python train.py --encoder_head_dim=32 --encoder_qk_norm=true --optimizer="adamw" --beta2=0.999 --lr_schedule="linear" --final_lr_fraction=0
Rows from block 3 of the encoder of a small masked image model, named by matrix and row number. Rows with one number belong to one neuron. Each number is 128 + 24 x the weight over its row's rms, rounded and kept within 0 to 255. All counts start at 0. Numbers have three digits each.
After each neuron's rows are labels from the 100 images, of 14976, where the neuron reaches its highest value: "place" is the part of the image that holds the peak. Only what is clearly more common there than usual is listed. The data: photos of plants and fungi (iNaturalist). In brackets: how many of the 100, against the usual share in percent.
# fc1: MLP up (encoder.blocks.3.mlp.fc1.weight, 384x192), inputs 96-191
# fc2: MLP down (encoder.blocks.3.mlp.fc2.weight, 192x384, transposed), outputs 96-191

fc1.26:127086126152172152147109145142142131078128145121130145162151097138202111129150180129114125197086099089131135142078138149110115113129135152119140118168131126134173157103166094111151112133150135130122125136140109104097127125112159115138126122125145089147119154151098116121176127126081126151
fc2.26:131136169136128136111095180138139131099132142118133098168116127121165134124109119142101118110090121152153104144109111183124143129128129109147173080108107125164174129110134093097125163116113127149177102166134123074114126115119186103093108150132158123128152159148115124044102135134118125170
place: centre (36 vs 16)

fc1.285:183070153101106136075105132149125130145098125180087138141101135114106138136125116110125129126102167152168159111111158120120153091160118150129131157154112107130147090143127120128155152100132123133099161129129162099120119133078123134106117120103103165130079080106157156115128086142097130110
fc2.285:105080112132145092158115124190108137132094127154152131159156167085166140131148110056132117090149149114105156122105110112115175132143180152133107123142117094150137169115134091126118191119102095149094130164124133159138093179123121126162081142113083122159139141092118124121096119098133140105
place: centre (35 vs 16)

fc1.157:143121122149182117126133144133129132136124113139133108192098102120123121118054147132115137153115127126105159093180162129144092148174092127097162118077153123116143138107140136154147103129117130115129126142155137147136133084131154117118152077128078163117092175088150136153128122154141115129
fc2.157:085073144126145107115140158136123148115115157162183122174086133115161141082122159086124102157132124117090151120165131082153126149132116168123195100111148102109143121114136104134118165160089140082114123121141113162137131113120120156132153136125075160154133147154151133153121161154118105119
place: centre (39 vs 16)

fc1.325:140106106174109129100184162143150121172142156116086099098115160138165096096125124108106108069110128117137125098134143088125091140102123117148086163155134107139105115113116142166092142128122152133124155117127134097135120128146169134069120117145157147137098136133079127130143134152136168118
fc2.325:185116109086130163124127115133108190129069161092147099127170123143098153106145145110156124103130126110107145118121181099097134097125174155088086134100123113130131116149157151105149139148103107119092141160156132105132119138113135122133106119154156135115112103138113120124153156143133114100
place: top right (26 vs 9)

fc1.124:178158080157098157096129121133133132123117106124162144176160107110136116142088135160089126145111120143114164129162128135129140158163167134128171142171128104063168111147113088133155097140152158128097099119143116158129146102065117119120153126136083131140139125109136146116141155141153106143
fc2.124:123113115120107095118099175110138139131161101150152126150121169090132092109132129145088130142119121152125159106094116118140151128139111109109150132120129157093155129114174101142176112100096132125146115083116065122156124109122131088139136142146133088155115135152122168058127112115173117145
place: centre (36 vs 16)

fc1.214:108045112089136117143133111125153134123159131121106094091155129131210113120110125160131157169118134115174136108152105088119114106107169134103094134091140129134138131152146125136110158111113100138152134144164129140100129130111134122152091093123118082134149140189130140102101124177109146154
fc2.214:133058100135148106110111137094132160130139128101128120140104100098194137091113132139118180093150127137073072108140098171136099124150169096159205129116148162164150132123155123102121131151119143136158120153121121121146118133100132138132133145157094139145128132153103135154140183131174121139
place: centre (36 vs 16)

fc1.290:110077067112118098109129105155122141133110138098158116139128174156165133115153132122098136102133122135129156128088136119166091131117207122126158146118116115078123179141132134114116153165099122082114111122109111128108145088109139076114085123108096136109129140108115132158072105152126152095
fc2.290:105132117130074112139163152138161122146106089089155142126143155124156119113143174138073173118071108106066177111094109176112123146109161111129113151119163156099111127134164110132061127169121129109092129144147140159131147126115115122149152162113136119107159125120124139164136127113162114111
place: centre (44 vs 16)

fc1.23:123124144147115119121121135129126169110149114135119101165119200105086130137133116118128148131102157153147120160156143135132103119118155141109134100118114161147126102100120113134151179083180140171151102109175146150137083117079086109128145170101135104146131150154109120132155155122158112151
fc2.23:162100107095174161096113132123125138112157136129090147132112157157128116126093097174121144135120137150150150151135139125108149124116143186131109139143133133114101151149141090159172138150115081129145150126144086093150084150163120092162149127139193093119092145135093120148112132159122132146
place: centre (41 vs 16)

fc1.336:147108075150127110094125126148094146142066133101140120082102091178140145176145092129088121117112121140141111127126118131133120122131182131173096131131103109157139146148163121112101104132121160140106148135124101149140182125148178107115124117143174095129142123102112140123095101105136124086
fc2.336:167168150140115110153133109105109132117155097089122120135141151178118125115105166156143154084066157159164162105112128136134099104123148162152158120142140128121160122143136098117122153099134158142090134130080097116097152154155136160125152122127194094128135160131109115114124130088173139134
place: top right (30 vs 9)

fc1.354:118074145115122111093148106124149090164137135153159069130143124105154125138097074122139108147123150132129135149080140119112128143147119102109109116128144170148126094141114124116150099134161095130134123121170183177145127077125110122174136113092139150142143159133118160143113113144173131135
fc2.354:148090133137096101138128129132112148138091129143093160105158133107176131135116138147152098098103139103082132086121152148146120118090165132134101157116144114132114118153176142183138153102103126142089096148119090133134151059088186160116043136116109161139136088100154116073126104098092152146
place: centre (36 vs 16)

fc1.202:085076135104120100108143173114130129141129159132145132151145113132170115126109151098146162126138121079121108127110134088121117123090138155142158109148116116126158130131107112116184122193132115110122127129142127129158096118076129154108137130090121166135150155172139097118128152189124149152
fc2.202:117158113107104115120190121090172089120139185083131133144120150151156107144116168118117123136113134091138109126159133123116126098112130145127167160132138095123137146117098181077107118129134141109143120138108121109135118085121131152148106092110118146151110098098132133083118145159106131117
place: centre (41 vs 16)

fc1.223:133112104143103106143110162128148174139140132165093149095136142160147133131105129136152150142137135155095131118160117109152113100099101136108109144128090139168151122151122164146123101067142137161129167116093099191158120127235169132073122166155106115108140114093094114112149117159148105134
fc2.223:149142117135098152123125140150125143120103145082090123129167094122166107116145102118144155123044105170109108113105102145116128104119146101114141153114170128144122118138167102141137163101129137142130130134099100161127127112164121137140102174134182098128125115167113067109163175129154097140
place: top left (26 vs 9)

fc1.119:170113084136077158141118144133111141137125140145108137128140156133146109159113154096117140140094130135139193134116141142144171124134161118125171160153109127125131097116151099115127127113118133126099089136118140122125142147075136120172116152101125120147134147119171108158141117084098119114
fc2.119:092116115135119141101124169141134119062135062168118169102120178135125138161125120131114112139087141095120154121097106144170132130151134153111172121139129121123144126091150054147164158101128139124150123077116159115173126157149114095166105140108157079132165167133160132123119117108146139102
place: centre (47 vs 16)

fc1.240:133150061172090087118142140165121110126104111104163133102114112106149101122113115109137128110118180139168169136140153138158130110113121143118122104135100151124109095146129124108111107110095123080122120117160132127126134150125081110158105128120122149168165101149148140161080088137153146089
fc2.240:122131089142118134116134131136139115093175052085127122108103138154146149120130069137127118095077187097169167126115131110144165108114108169148158133157163126153143131111163088104134107102135112096162109105142129120141116178141098086126121133095154108116092143149153156137132109121113205126
place: centre (38 vs 16)

fc1.382:177146116105125134146080191154168150132140153139098119116123143120189103140120134115109159128122150106154139143064134177144185079172133143101141112135141115184139126158128133135136127157160148087127151149130157126118120126075171113131110139147138106096100107091152147098113121122125150121
fc2.382:112098163147122143134094133130164131120097103133124129128130136167166105136122154139121125116126146121080126101064117155085154131184149146120181130154126158147165117116131078111130150137126128115139126156101155122147137129176155100130095134133166117125100136124125145043102151147152139131
place: centre (39 vs 16)

fc1.374:151140118164128100077125142174090123120144185135109141153106128100131113084107105126149154126136137129169167146171149096137145132145110151104117131134130131131157150130100154129121121147117133138089134111133138077154122145118065134112155164110190114142094068137122188114150168161124106164
fc2.374:094124119127173116121118158156138098086144171159143131141141110138176120123114123099161129147131130127119132130123150151117132131118121114151134134131146124129136155105138164115119112191154174115127128135144153102132107178133129124136144100104137120132109136180140160124124125141152143167
place: centre (36 vs 16)

fc1.159:094112161144141122117128119143107096135105102155142101089120130177116146125132096115144139093131145135114151105098174119145128140132125138137047134143182121108133146125084152130107082116106143125144122127122108124114153089139124090128147159115119114108137105070085118114154111126173156112
fc2.159:133121118122142095119131099089135144138100072088126067133158100118143121095153074145110107110144139133146153144125127153126137147110141090127132169177154128093095133163098138134121110131134159105138138125109149110118120089164149170185175125134113158079126122177152147149095127128143140121
place: top left (29 vs 9)

fc1.112:141114125144137138124124108102100164147112113132114102125100129115082143141146075119133174086109161139098098132119156111126128125094115110114096171146127115102146097130133125180119120137138142109094135177150104112110110119112096098132150152122113158192107127103096107131137119122107122089
fc2.112:155148107089116137141151170137095108150120099092132141183144152115122127128127104124137108113177154149094172155092130133182091112102094148158178119131186135108117131160113128114137145142117149115119149161124158110074113123138182128136141149124167087128131107127117115116107147065150109106
place: top right (35 vs 9)

fc1.334:079148148126188134144148133132160102135150088119141124108124149153131118085098140194111152155176112109105139131126144100130100166155114119071106129099135099084086156119143122119127082130121115106166126135128144145120067146148117118111117093145097099130113143111160162121114142145112141115
fc2.334:130125131098135099133116166108122119137162167167161099123107134147150125093154143173157130113140137104122111135112163127116107149103114109112115157106120166129086109118125069111118117171163141166152138128093125107131131132113140111121116100121109164109100100151176139123113145140063135125
place: centre (35 vs 16)

fc1.337:129104124148104114125101113153161122116138125106134160156156117081163135118086134116110183172097103102145135164108095145137135149139134134091125100146155152130164132138168140122159168076143143130092120151120152121128130102101144167114107079137109101096144169154155115129127121139160131119
fc2.337:136148128099074137121123167137145156117163116110103165129136163138080133148141138128085150165136145146119142102078109113118155123145153121163181125165111114155154111137152103101121158107137152148139112123109121142180128107165134113159112155132147104137094154097136111078107130143135164089
place: centre (37 vs 16)

fc1.4:130074139146113075124143108189137141136158157107124157113114132148183117049099083122142111133105101143148144126187160141121129128125149168120137127109121147116087131147121139114126145169083136089119156136129121143150120102144087108160125109150110131127151169083110158129116132148108167096
fc2.4:131082083140094098135157140154160186133121151055118130141105130159150143124110145104122138139106103128105166148125145161130089120096142147122128123103146146143110148138149142123127116180081137101101113140149125112136144117143111134126133113123117121105130099119138153129100152110148119103
place: centre (39 vs 16)

fc1.370:152101098133119107136127150132164161120144165168119097156111144091184143140122125150108147167160103136158132128072144148137144107145140079073130130154153149084134108128143138144122111130093124160134127149129142145115095117104151129156101099148111097124148082096146113099151113130162131089
fc2.370:147100125111152104149135133132165140147134142142107114134104160077168138109123129152136120144107103188093122135132124166097141152126119094112190107161091143113115107113135110126105068139129155154137149118148133164099115147082143097165115145149143146145127072103133152081116111125164120111
place: centre (36 vs 16)