config = dict(
    encoder_parallel_block=False,
    batch_size=64,
    lr_schedule='linear',
)
Rows from block 4 of the encoder of a small masked image model, named by matrix and row number. Rows with one number belong to one neuron. Each number is 128 + 24 x the weight over its row's rms, rounded and kept within 0 to 255. All counts start at 0.
After each neuron's rows are labels from the 100 images, of 14976, where the neuron reaches its highest value: "responds to" is what is common among them. Only what is clearly more common there than usual is listed. The data: photos of plants and fungi (iNaturalist).
# fc1: MLP up (encoder.blocks.4.mlp.fc1.weight, 384x192), inputs 0-63
# fc2: MLP down (encoder.blocks.4.mlp.fc2.weight, 192x384, transposed), outputs 0-63

fc1.223 [138 175 127 126 110 147 154 133 171 126 115 140 133 114 149 141 140 123 108 113 159 119 121 138 117 104 125  96 177 119 112 132 138 140 105 132 119  98 112 117 112 122 126 184 133 116  80 153 135 132 137  53 146 164 135  98  97 126  75 113  91 149 151 111]
fc2.223 [168 139 152 122 127 131 140 148 177 134 130 159 128 135 164 187 156 152 104 158 151 102 120 119 120 110 163  76 134  98 123 105 132 135  83 117 112 113 100  86  87 128 128 137 150 136 114 115 107 140 140 108 111  91 168 117 126 164 141 122 105 109 159 107]
responds to: order Fagales

fc1.5 [130  62 123 115 131 128  91 105 124 132 100 172 155 134 134  88 117  91 110 113 103 116 125 111 139 131 114 112 136 168 164 129  87 149 162  71 143 141 172 138 139 104 108 153 105  98 131 104 139 152 110 125  99 104 133 121 130 157 122 146 136 154 145 123]
fc2.5 [ 93 120 105 120  94  91 205 164 119  90 141 131 154 136 123 120 133 131 144 130 128  84 164 133  81 121 142 124 142  74 117 113  99 117 131  98 193 129 141 194  99 135 117  77 131 104  86  89 138 122 156 124 128 123 139  97 111 148 111 170  99 105 112 162]
responds to: order Asterales; family: Asteraceae

fc1.15 [136 108 122 137 173 125 112 128 115 134 153 151  91 141 142 170 119 139 101 117 153 135 106 124 114 111 112  91 100 132 153 112 134 119 168 108 111 145 142 145 131 183 154  83 105  96 156 135 136 125 153 128 121 143 118  84 136 104 111 156 130 188  71 103]
fc2.15 [128 147 118 108 125 116 114 111 133 133  72 132 147 165 132 133  81 139 138 105  84 143 132 119 134 144 119 122 101 131 139 144 105 100 109 101 173 105 140 185 134 135 120 167 130 107 161  97 126 124 169 155  94 129  93  98 120  79 105 137 120 138 114 128]
responds to: order Asterales; family: Asteraceae

fc1.351 [127 152 119 125 110 155 133 137 176 111 144 118 127 106 136 121 126 146 127 108 180  97 113 118 116 118 145 124 178 179  99  98 132 147 123 129 123 102 120 159 154 130 104 153 156 133 154 146  88 148 114  83 108  95 147 132 105  86 118  96 121 131 150  88]
fc2.351 [135 130 123 110 116 153 133 177 178 106 146 115 153 120 151 145 139 152  97 122 112 139 125 138 138 119 110  98 178 104 132 122 133 138  86 145 116 130 112  58 123 110 102 139 123 131 122 154 133 129 136  88 157 146 174  78 132 160 148 136 127 118 147 120]
responds to: order Fagales

fc1.138 [131 161 134 206 134 144 100 158 145 109 123 126 128 145 162 137 135 118 139 137 149 141 138 146 142 109 102 116 169 141 123 136 112 104 150 116 113 140 130 108 121 102 130 159 122 152 157 126 124 120 107 128 160 156 124 122 116 118 161 157 120 137 117 140]
fc2.138 [128 128 115 153 167 107  94 181 127 126 149 120 140  83 104 149 114 155 102 119  83 122 164 150  91 101 131 106 141 139 125 129  66  95 158 104 113 130 110 166 111 120 137 112 113 147  94 123 166 126 119 119 194 158 100  97 114 118 134 116 130 115  96 169]
responds to: order Caryophyllales

fc1.155 [110 161 133 134 125 176  77 150 149 131 132 111 139 119 133 114 158 130 138 118 111 118  82 125 165  86 169  75 131 115 124 138 107 110 121 118  95 131 129 128 110 130 113 171 136 128 106 157 118 139 112  70 126 138 171  57 109 127 123 104  99 146 171 113]
fc2.155 [131 150 104 114 132 119 100 177 154 133 129 119 112 119 162 155  99 152 114 150 117 159  77 137 180 121 156  56 113 129 125 119  89 112  88 103 108 105 125  72 107 126 110 166 131 158 103 111 122 139 133 108  88  97 125 104 132 124 124 128 114 137 161  97]
responds to: order Fagales

fc1.148 [118 128 127 110 112 131 103 155 127 132  91 151 132 109 170 119 175 132 134 146 161 145 143 127 108 117 123 147 129 131 133 128  93 163  94 131 103  84 122 118 152 143 110 125 129 122 121 159  59 135 151  73  89 155 179  90 104 126  95 104 101 121 107  85]
fc2.148 [181 148 132 101 103 135 135 121 152 125 128 128 151 122 150 164 150 156 138 138 119 138 137 106 131  75 116 103 138  91 102 107 121 161  99 128 124 139 119 102 124 129 122 123 124 136 111 152 144 152 142  95 124 139 150 112 159 134 113 144 107 133 153 115]
responds to: order Fagales

fc1.269 [130 166 157 141 118 122 100 132 173 123 151 142 132 108 147 143 129 127 101 149 144 123  56  96 133 108 173 129 155 132 121 145  78 103 132 113 156 108 148 106  96 153 153 205 140 127 106 137 146 145 150  91 118 132 145 102 110 113  73 131  99 111 136 134]
fc2.269 [139 122 117 128 128 125 149 158 204 133 116 146 150 120 158 178 112 103 166 125 156 111 106 109  95 132 133 120 128 167  94 128 158  93 101 129 137 106 154  58 109 108 113 137 124 119  95 146 161 154 132 126 146 127 172 126 125 114 136  83 115 105 106 127]
responds to: class Liliopsida

fc1.8 [103 102  87 151 156  97 104 127 126 154 104 120 104 140 126 148 117 148 153 177  79 123 135 137 153 121 116 127 132 132 159  83  61 142 128 111 108  82 145 145 100 136 133 117 136 124 131 191 112 149 123 101  85 138 172  94 119 145  89 136  82 138 144 120]
fc2.8 [122 112 106  81 143  94 140 119  91 114 119 107 145 146  95 171 153 145 159 127 116 128 164  97 132 122 132 104 109  97 120  96 148 138  79 123 105 112  92 210 153 163 110  72 137 173 178 103 131 141 150 146  97 104 149  99 139  89 141 106 174  96 141 166]
responds to: order Caryophyllales