config = dict(
    encoder_arch='vit',
    model='masked image model',
    dataset='photos of plants and fungi (iNaturalist)',
    train_examples=45211,
    image_size=40,
    crop_scale_min=1,
    horizontal_flip=True,
    translate=0.06,
    method='mae',
    mask_ratio=0.75,
    loss='mse',
    encoder_norm='layernorm',
    encoder_norm_position='sandwich',
    encoder_activation='gelu',
    encoder_mlp_ratio=2,
    encoder_head_dim=32,
    encoder_fused_qkv=True,
    encoder_bias='qkv',
    encoder_qk_norm=True,
    encoder_layer_scale_init=0.1,
    encoder_parallel_block=False,
    encoder_inner_norm=False,
    encoder_patch_size=[4, 4],
    encoder_layers=16,
    encoder_width=192,
    encoder_positions='rope',
    decoder_width=256,
    norm_pix_loss=True,
    decoder_layers=4,
    init='small_normal',
    optimizer='adamw',
    lr=0.0012,
    beta1=0.95,
    beta2=0.999,
    eps=1e-08,
    steps=4600,
    batch_size=64,
    epochs=6.5,
    lr_schedule='linear',
    final_lr_fraction=0,
    warmup_steps=230,
    weight_decay=0.3,
)
Rows from block 4 of the encoder of a small masked image model, named by matrix and row number. Rows with one number belong to one neuron. Each number is 128 + 32 x the weight over its row's rms, rounded and kept within 0 to 255. All counts start at 0.
After each neuron's rows are labels from the 100 images, of 14976, where the neuron reaches its highest value: "place" is the part of the image that holds the peak. Only what is clearly more common there than usual is listed. The data: photos of plants and fungi (iNaturalist).
# fc1: MLP up (encoder.blocks.4.mlp.fc1.weight, 384x192), inputs 128-191
# fc2: MLP down (encoder.blocks.4.mlp.fc2.weight, 192x384, transposed), outputs 128-191

fc1.127 [184 151 185 111 151 123 183  58  93 128 157 144  96 122 145 122 146 116 153 120 146 160 149 153  73 161 161 140 150  91 176  63 146 145 215 128 122 153 123 134 150 149 125 127 132  78 149 157 113  97 163 137 130 134 122 139 145 174 109 123 125 126 124 107]
fc2.127 [121  77  57 124  93 152 158 122 120 115 171 110 147 104 134 111 142 101 123 105  98 134  74 134 123 139 137 134 160 127  89 112 129 118 108 186 169  49  89 127 109  84  96 189 130 102 107  91 172  65 201 146  76 113 113  88  74 107 144  94 147 110 160 132]
place: top right

fc1.51 [ 99 139 158 143 103 168 182 169 121 146 167 125  72  80 184  90 153 140 133 143 131 101 155 120 132 172 168 137 111 126 112 135 180 138 160 154  95  76 166 174 187 123 163 149  89 176 132 131 148 135 130 127 108  52  75  51 138 109 148 119 154 167 115 100]
fc2.51 [109 173  63 105 136 144 179 123 125 167  90  68 120 121 176  95 135 110 151 127 165 140 137 116 150 147 128  81 172 154 130 152 131  73 129 137  86  96 161 108 165 158 128 139 104 189  92 127 152 143 171 145 114 109 179 112  94 104 187 160 129 183  53 125]
place: top centre

fc1.220 [130 160 146 118 152 102 187  36 115  63 150 130  83 177 141  94 156 151 181 128 114 152 141 164  96 133 192 182 115 109 144  65 184 137 162  86 137 173  88 101 110 127  95  85  72  88 112 175 144 133 147 127 141 142 141  36 148 137 129 114 100 117 129 153]
fc2.220 [111 120  50 109  60 113 129 143 178 180 130  95 178 131 145 125 173 129 179 145 133 142 120 122 145  64 159 122 161 113  74 165 165 169 138 174 107  40 118 110  88 107 110 162 176 167  76  79 197  56 185 150 118 144 142 115  80 166 141 124 128  96 118 129]
place: top right; top left

fc1.304 [110 104 136  45 189 134 150 123  88  68  52 155 143 138 157  96 113 209  84 136 132 130 163 127 100 151 146 134 107 181 161 169  85  96 115 115 118 160 103 106 134 154 181 126 126 154 176 140 103 148 130  64  81 105  77  89 149 146 101 135  99 122 144 143]
fc2.304 [145 154  87 126 154 118  85 146  76 101  95 146 138  91 130  81 175 125  89 129 162 137 155 177 143  79  82 121  66 112 141 100 108  91 169  98  84 200 156  99 160 150 156 162 186  93 137 148 110 140 106 102 137  81 127 107 125  86 140 143 125 164 106 130]
place: centre

fc1.59 [177 123 104 101 129 175 129  87 118 142 142 105  48 120 152 139 141 118 139 111 131 128 148 139 123 189 183  94 223  48 139 136 169 121 157 128 106  98 127 127 167 152 185 139 153  38 114 131 175 123 141 128 117  85 100  98 128 116 121 112 154 120 120  92]
fc2.59 [ 94 161  60 115 163 161 137 158 125 135 121  99 185 114 149  66 169 108 153 121 118 119 167 110 124  78 106  87 187  95 101 146 138  55 133 158  95  16 221 104 165 147 135 142 177 138  91 107 127 155 145 112 153 134 217  95  74  47 164 116 112 146 120 138]
place: top right

fc1.321 [138 127 130 114 132  97 154 114 104 126 136 108  80 127 154 125 116 119 136 122 150 109 132 131  97 120 164 196 180  94 162 121 197 110 206  79 128 167 132 125 104  67 100  96 132 148 138 109  73 139 148 114  96 104 150 112 151 133 136 119 127 150 115 145]
fc2.321 [174  82  69 115  71 127 155 117 189 125 117 126 138  92 145  72 170  99 146  76 114  90 109 139 160 172 139 168 159 111  94 149 172 186  92 108 119  70 142 157 126 129 131 179 140 127  58  57 164  81 204 132 101 128 104 139 119 145 122 129 109 116 117 118]
place: top centre; top right

fc1.125 [176  89 140 137 188 107 201  87 102 104 167 117 119 141 103 154 133 149 129 115 167 147 152 109  97 141 150 163 179 112 148 117 195 140 177  99 166 173 141  80 118 101 175 127  94  82 142 180 149 101 116 146 147 128 133 116 131 125 154 128 122  85 148 127]
fc2.125 [ 86 171  75  80 101 159 130 118 182 127 121  93 156 100 112 102 186 151 120 148 120  81  79 147 160 109 112 139 138 144  88 161 169 137 137 145 147 128 121  62  89  93  73 145 136 171  91  82 151  37 158 122 129 171  90  92  87 200 174 109 130 137 135 125]
place: top centre; top right

fc1.131 [169 126 135 128 101 127 172 193 159 131 148  89 118 169 100 134  71 162  95 106 139 132 170 124 122 133 114 216  80 122 116 155 102 109  77  96 131 138 124 137  77 111  96 173 106 101 123 110 105 148 140  81 157 130  46 150 125 149 155 103  93  79 169 122]
fc2.131 [153 140 132 109 154 102 146  92 157 118  91 118 207 142 137  84 136 146  77 126 187  95 136 125 140 133  96 173 110 178 147 118 108 156 104 172 141  93 126  82  94  80  98 135 106 106  78 117 121 139 129 126 175 117  44 102  81 127 144 107 130 140 140 117]
place: centre

fc1.74 [177 127  93 119 157 152  94  98  99 102 123 131  98 131 143 126 137 118 122 117 126 158 159  94 147 190 139 134 170 140 153 147 184 107 101 107 129 167  33  96 110 138 128 165  96 169 144 161  98 126 110 136 128 122 184 163 136 188 159 158 145 106 124 126]
fc2.74 [ 45 104 140 149 135 187 123 157  91  84 119 110 112  82 118 165 118 110  97 153 147 184 165  89  91 140 152 126 131 164 127 113 177 109 128 128 133 138  41 146 142  92 124 102 142 114 147  99 109 118 130 116 118 211 105 142 163 102 161 102 144 125 140 126]
place: top centre

fc1.171 [110 120 120  77  76 109 131  81 124  93 187  97  88  85  92 169 131 109 191 177  96 117 182 112 104 166 125 193 152  96  67 121 143 151 126 113 125 170 123 135 101 138 162 126  84  77  72 127 162  98 175  83 109 151  93 146 127 152 143 156 107 126  93  99]
fc2.171 [110  81 101 100 169 149 159 159 136 162 140  92 157 180 152 117 111  96 149 152 128  71  72 181 112 140 130 125 114 104 159 147 113 119 104 134 133 141  84 145 165  94 105 214 134 132  69 114 128 129 119  93 105 113 157 189 141 176 166 146 116  74  76 151]
place: centre

fc1.350 [ 81  66 133 159 153 128  88 178  97 147  96 159 145 122 117 172 108 130  98 138 100 104 150  94  93 134  98 128 132 108 149 121  91 130  97 123  72  85 130 155 124  99 138 158  69 163 139 120 152 179 167  96 115 171 186 215 146  89 128  86 137  99 118 168]
fc2.350 [ 81  82 158 120 156 141 119 154 122 168  92 140 144 126 133  91  81 129  72 129 125 130 150  90 117  85 122  80  90 101 180 138  91 156  94 114 117 147 130 154 138 153 108 105 117  88 163 153 124 230 108 167 103 145 150 146 141 106 114 103 208 132 150 159]
place: centre

fc1.195 [165 149  90 115 112 171 178 101  63 130 132 128  99 163 171 101 111 131 120 154 181 144  63 157 168 169 172 119 189 127  97 105 159 129 221  36 167 151 160 115 178 100 120 137 132 140 142 136 107 157 111 144 124  49 177 107 125 128 103 123 114 122 137  60]
fc2.195 [159 176  60 136 129  73 110 144  80  78 109 128 111 154 116 132 151 126 159 112 133 139  66 120 122 106 140 170 235 116  34 199 135  90 163 144 102  96 125  69 107  92 142 124 149 199  91 121 110 120 104 105 156 101 147 117 110 137 138 104 147  92 117  99]
place: top centre

fc1.376 [122  96  97 147 114  86 125 118 107  79 160 182  95 153 111 116 148  90 144 134  68 107 164 120  98  71  97 154 155 125  81 123 140 166 115 123 147 112 148 142  83  91  81  88  92 147 170 117  89 123 174  69  98 142 118 114 153 143 103 137 138 129 154 160]
fc2.376 [143 109 120 139 110 128 108 175 124 144 120 116 141 135 154 138 159  88 125 116 111 149 130 149 124  76 154  71 104 127  84 152  68 101  83 143 175 133 162 141 134  96 124  53 166 138 162 162 121 207 135  81 119 154 183 158 124 116  86 134 158  99 130 121]
place: centre

fc1.213 [138  60 144  89  95 173 148 138  86 146 119 182 111 121  68 114 126 112 141 151 121  88  80 149  83 101  99 148 112 119 149 102 146 163 106  97 152 157  71 131  68  62 166 160  72 103 102 128 127  88 156  87 154 165 102 144 180 123 148 170 194 119 148 137]
fc2.213 [158  94 132 122 157 145 201 109 149 114 137  84 168 112  46 163 147 136 116 121 109 142 162 183  84 129  65 183 135 120 127 103 156 140 144 167 207 167  82 153  92  95  96 123 147 128 109 118 152  83 145 122 155 153  93 168 144 160 145 210 157  90 116  84]
place: centre

fc1.194 [137 111  92 143 172 155  95  84 147  96 190  90 112 105 103 150 123 117 117  93  79 107  59 186 148 119  82 160 189 172 130 126 145 135  81  73 176 115 104 105 177 118 154 109 160 158 107  92  65 107  96 124 163 142 111 118 140 155 139 147 122  89  52 148]
fc2.194 [148 120 131 137 158 142  95 129 153 112 125 127 170 140 118 112 133 122  85 161  88 113 131 122 161 130 143  74  72 126  81 124 119 117 107 126 114 171 131 121 132 155 114  88 121 151 179 113  90 147  44  99 194 170 204 153  86 113 122 126 155  99  47 144]
place: bottom centre

fc1.173 [110 151 100 153 135  96 174  81 145 130 191  97 172 138  90 100 122 177 167 152 140 152 186 205  97 132 136 123 112 150  80  71 162 112 123 151 143 144 146 105 151 123 109 174 134 164 108 127 141  93 110 121 160 164 100 195 176 143 155 134  66  94 216 115]
fc2.173 [147 127 124 135 101 211 153 102  99 185 136  93 147 106  89 110 128 156 139 134 164 152  91 125  78 155 147 116 170 113  91  89 109 132 157 144 123  94  92 108  88 158 110 133 115 113  63 136 150  82 126 105 158 155  69  94  82 147 198 133 143 144 115 114]
place: top left; top right

fc1.282 [145  72 140 101 167 153 118 126 121 105 136 118 116 171 107  57 126 103 132 133 141 131  92 110  75 171 126 141 123  92 101  68 128 148 124  68 185 123  92 123  57 120 167 133 132 113 149 132  87 131 161 145 139 151 145 134 144  93 120 147 181 139 164 131]
fc2.282 [125 109 155 119 127 191 144 110  76 113 107 102 126 109  77 114 105 124 137 161 139 102 122 130  64 158 123 149 171 109  50 145 126 175  84 173 125 161  62 118 125  75 121 126 164 153 117 149 128  75 153 125 136 133 113  84 127 112 142 126 140 168 125  99]
place: top right

fc1.320 [162 174 139 126 160 133 123 104 125 148 124 127  77 146 153  54 157 172  97 155 218 101 157 140 147 138 173 111 116  78  33 108 158 137 158 148 103 157 137 100 148 174 197 137 123 132 133 180 115  89 150 136 129  80  83  99 126 118 111 107 116 142 114  93]
fc2.320 [134 179 138  93 112 106 137 205  88  97  88 107 183 108 128 116 159 160 124  99 190 129 144 142 170  56 126 139 174 154 121 146 184 111 164 193 122  73 197 103 112 111 127 140 153 125 124 145 167 153 158 105  75 116 170  54  92 145  82  65 113 115  98  91]
place: top right

fc1.75 [177 139 129  61 100 126 160  63 116 118 127 146  90 177 156 124 157  63 125 145  81 122 141 113 121 144 116 129 135  87 116  85 141 146 159 146 164  85 154  91  93  98  85  93 159  85 149 138 170 180  91 149  97 104 217 126 153 154 131 136 126 119 146 125]
fc2.75 [117 153 155  86  74  77 158 172 126 100  90  82 166 124 142 145 136 124 102 172 147 128  65  76 100  96 113 131 167 148  94 105 150 139 127 160 205  46 133 125  92  86 144 140 134 157  91 142 196  78 121  93 158 101 171 114 135 189 142 146  61 141 112 167]
place: top right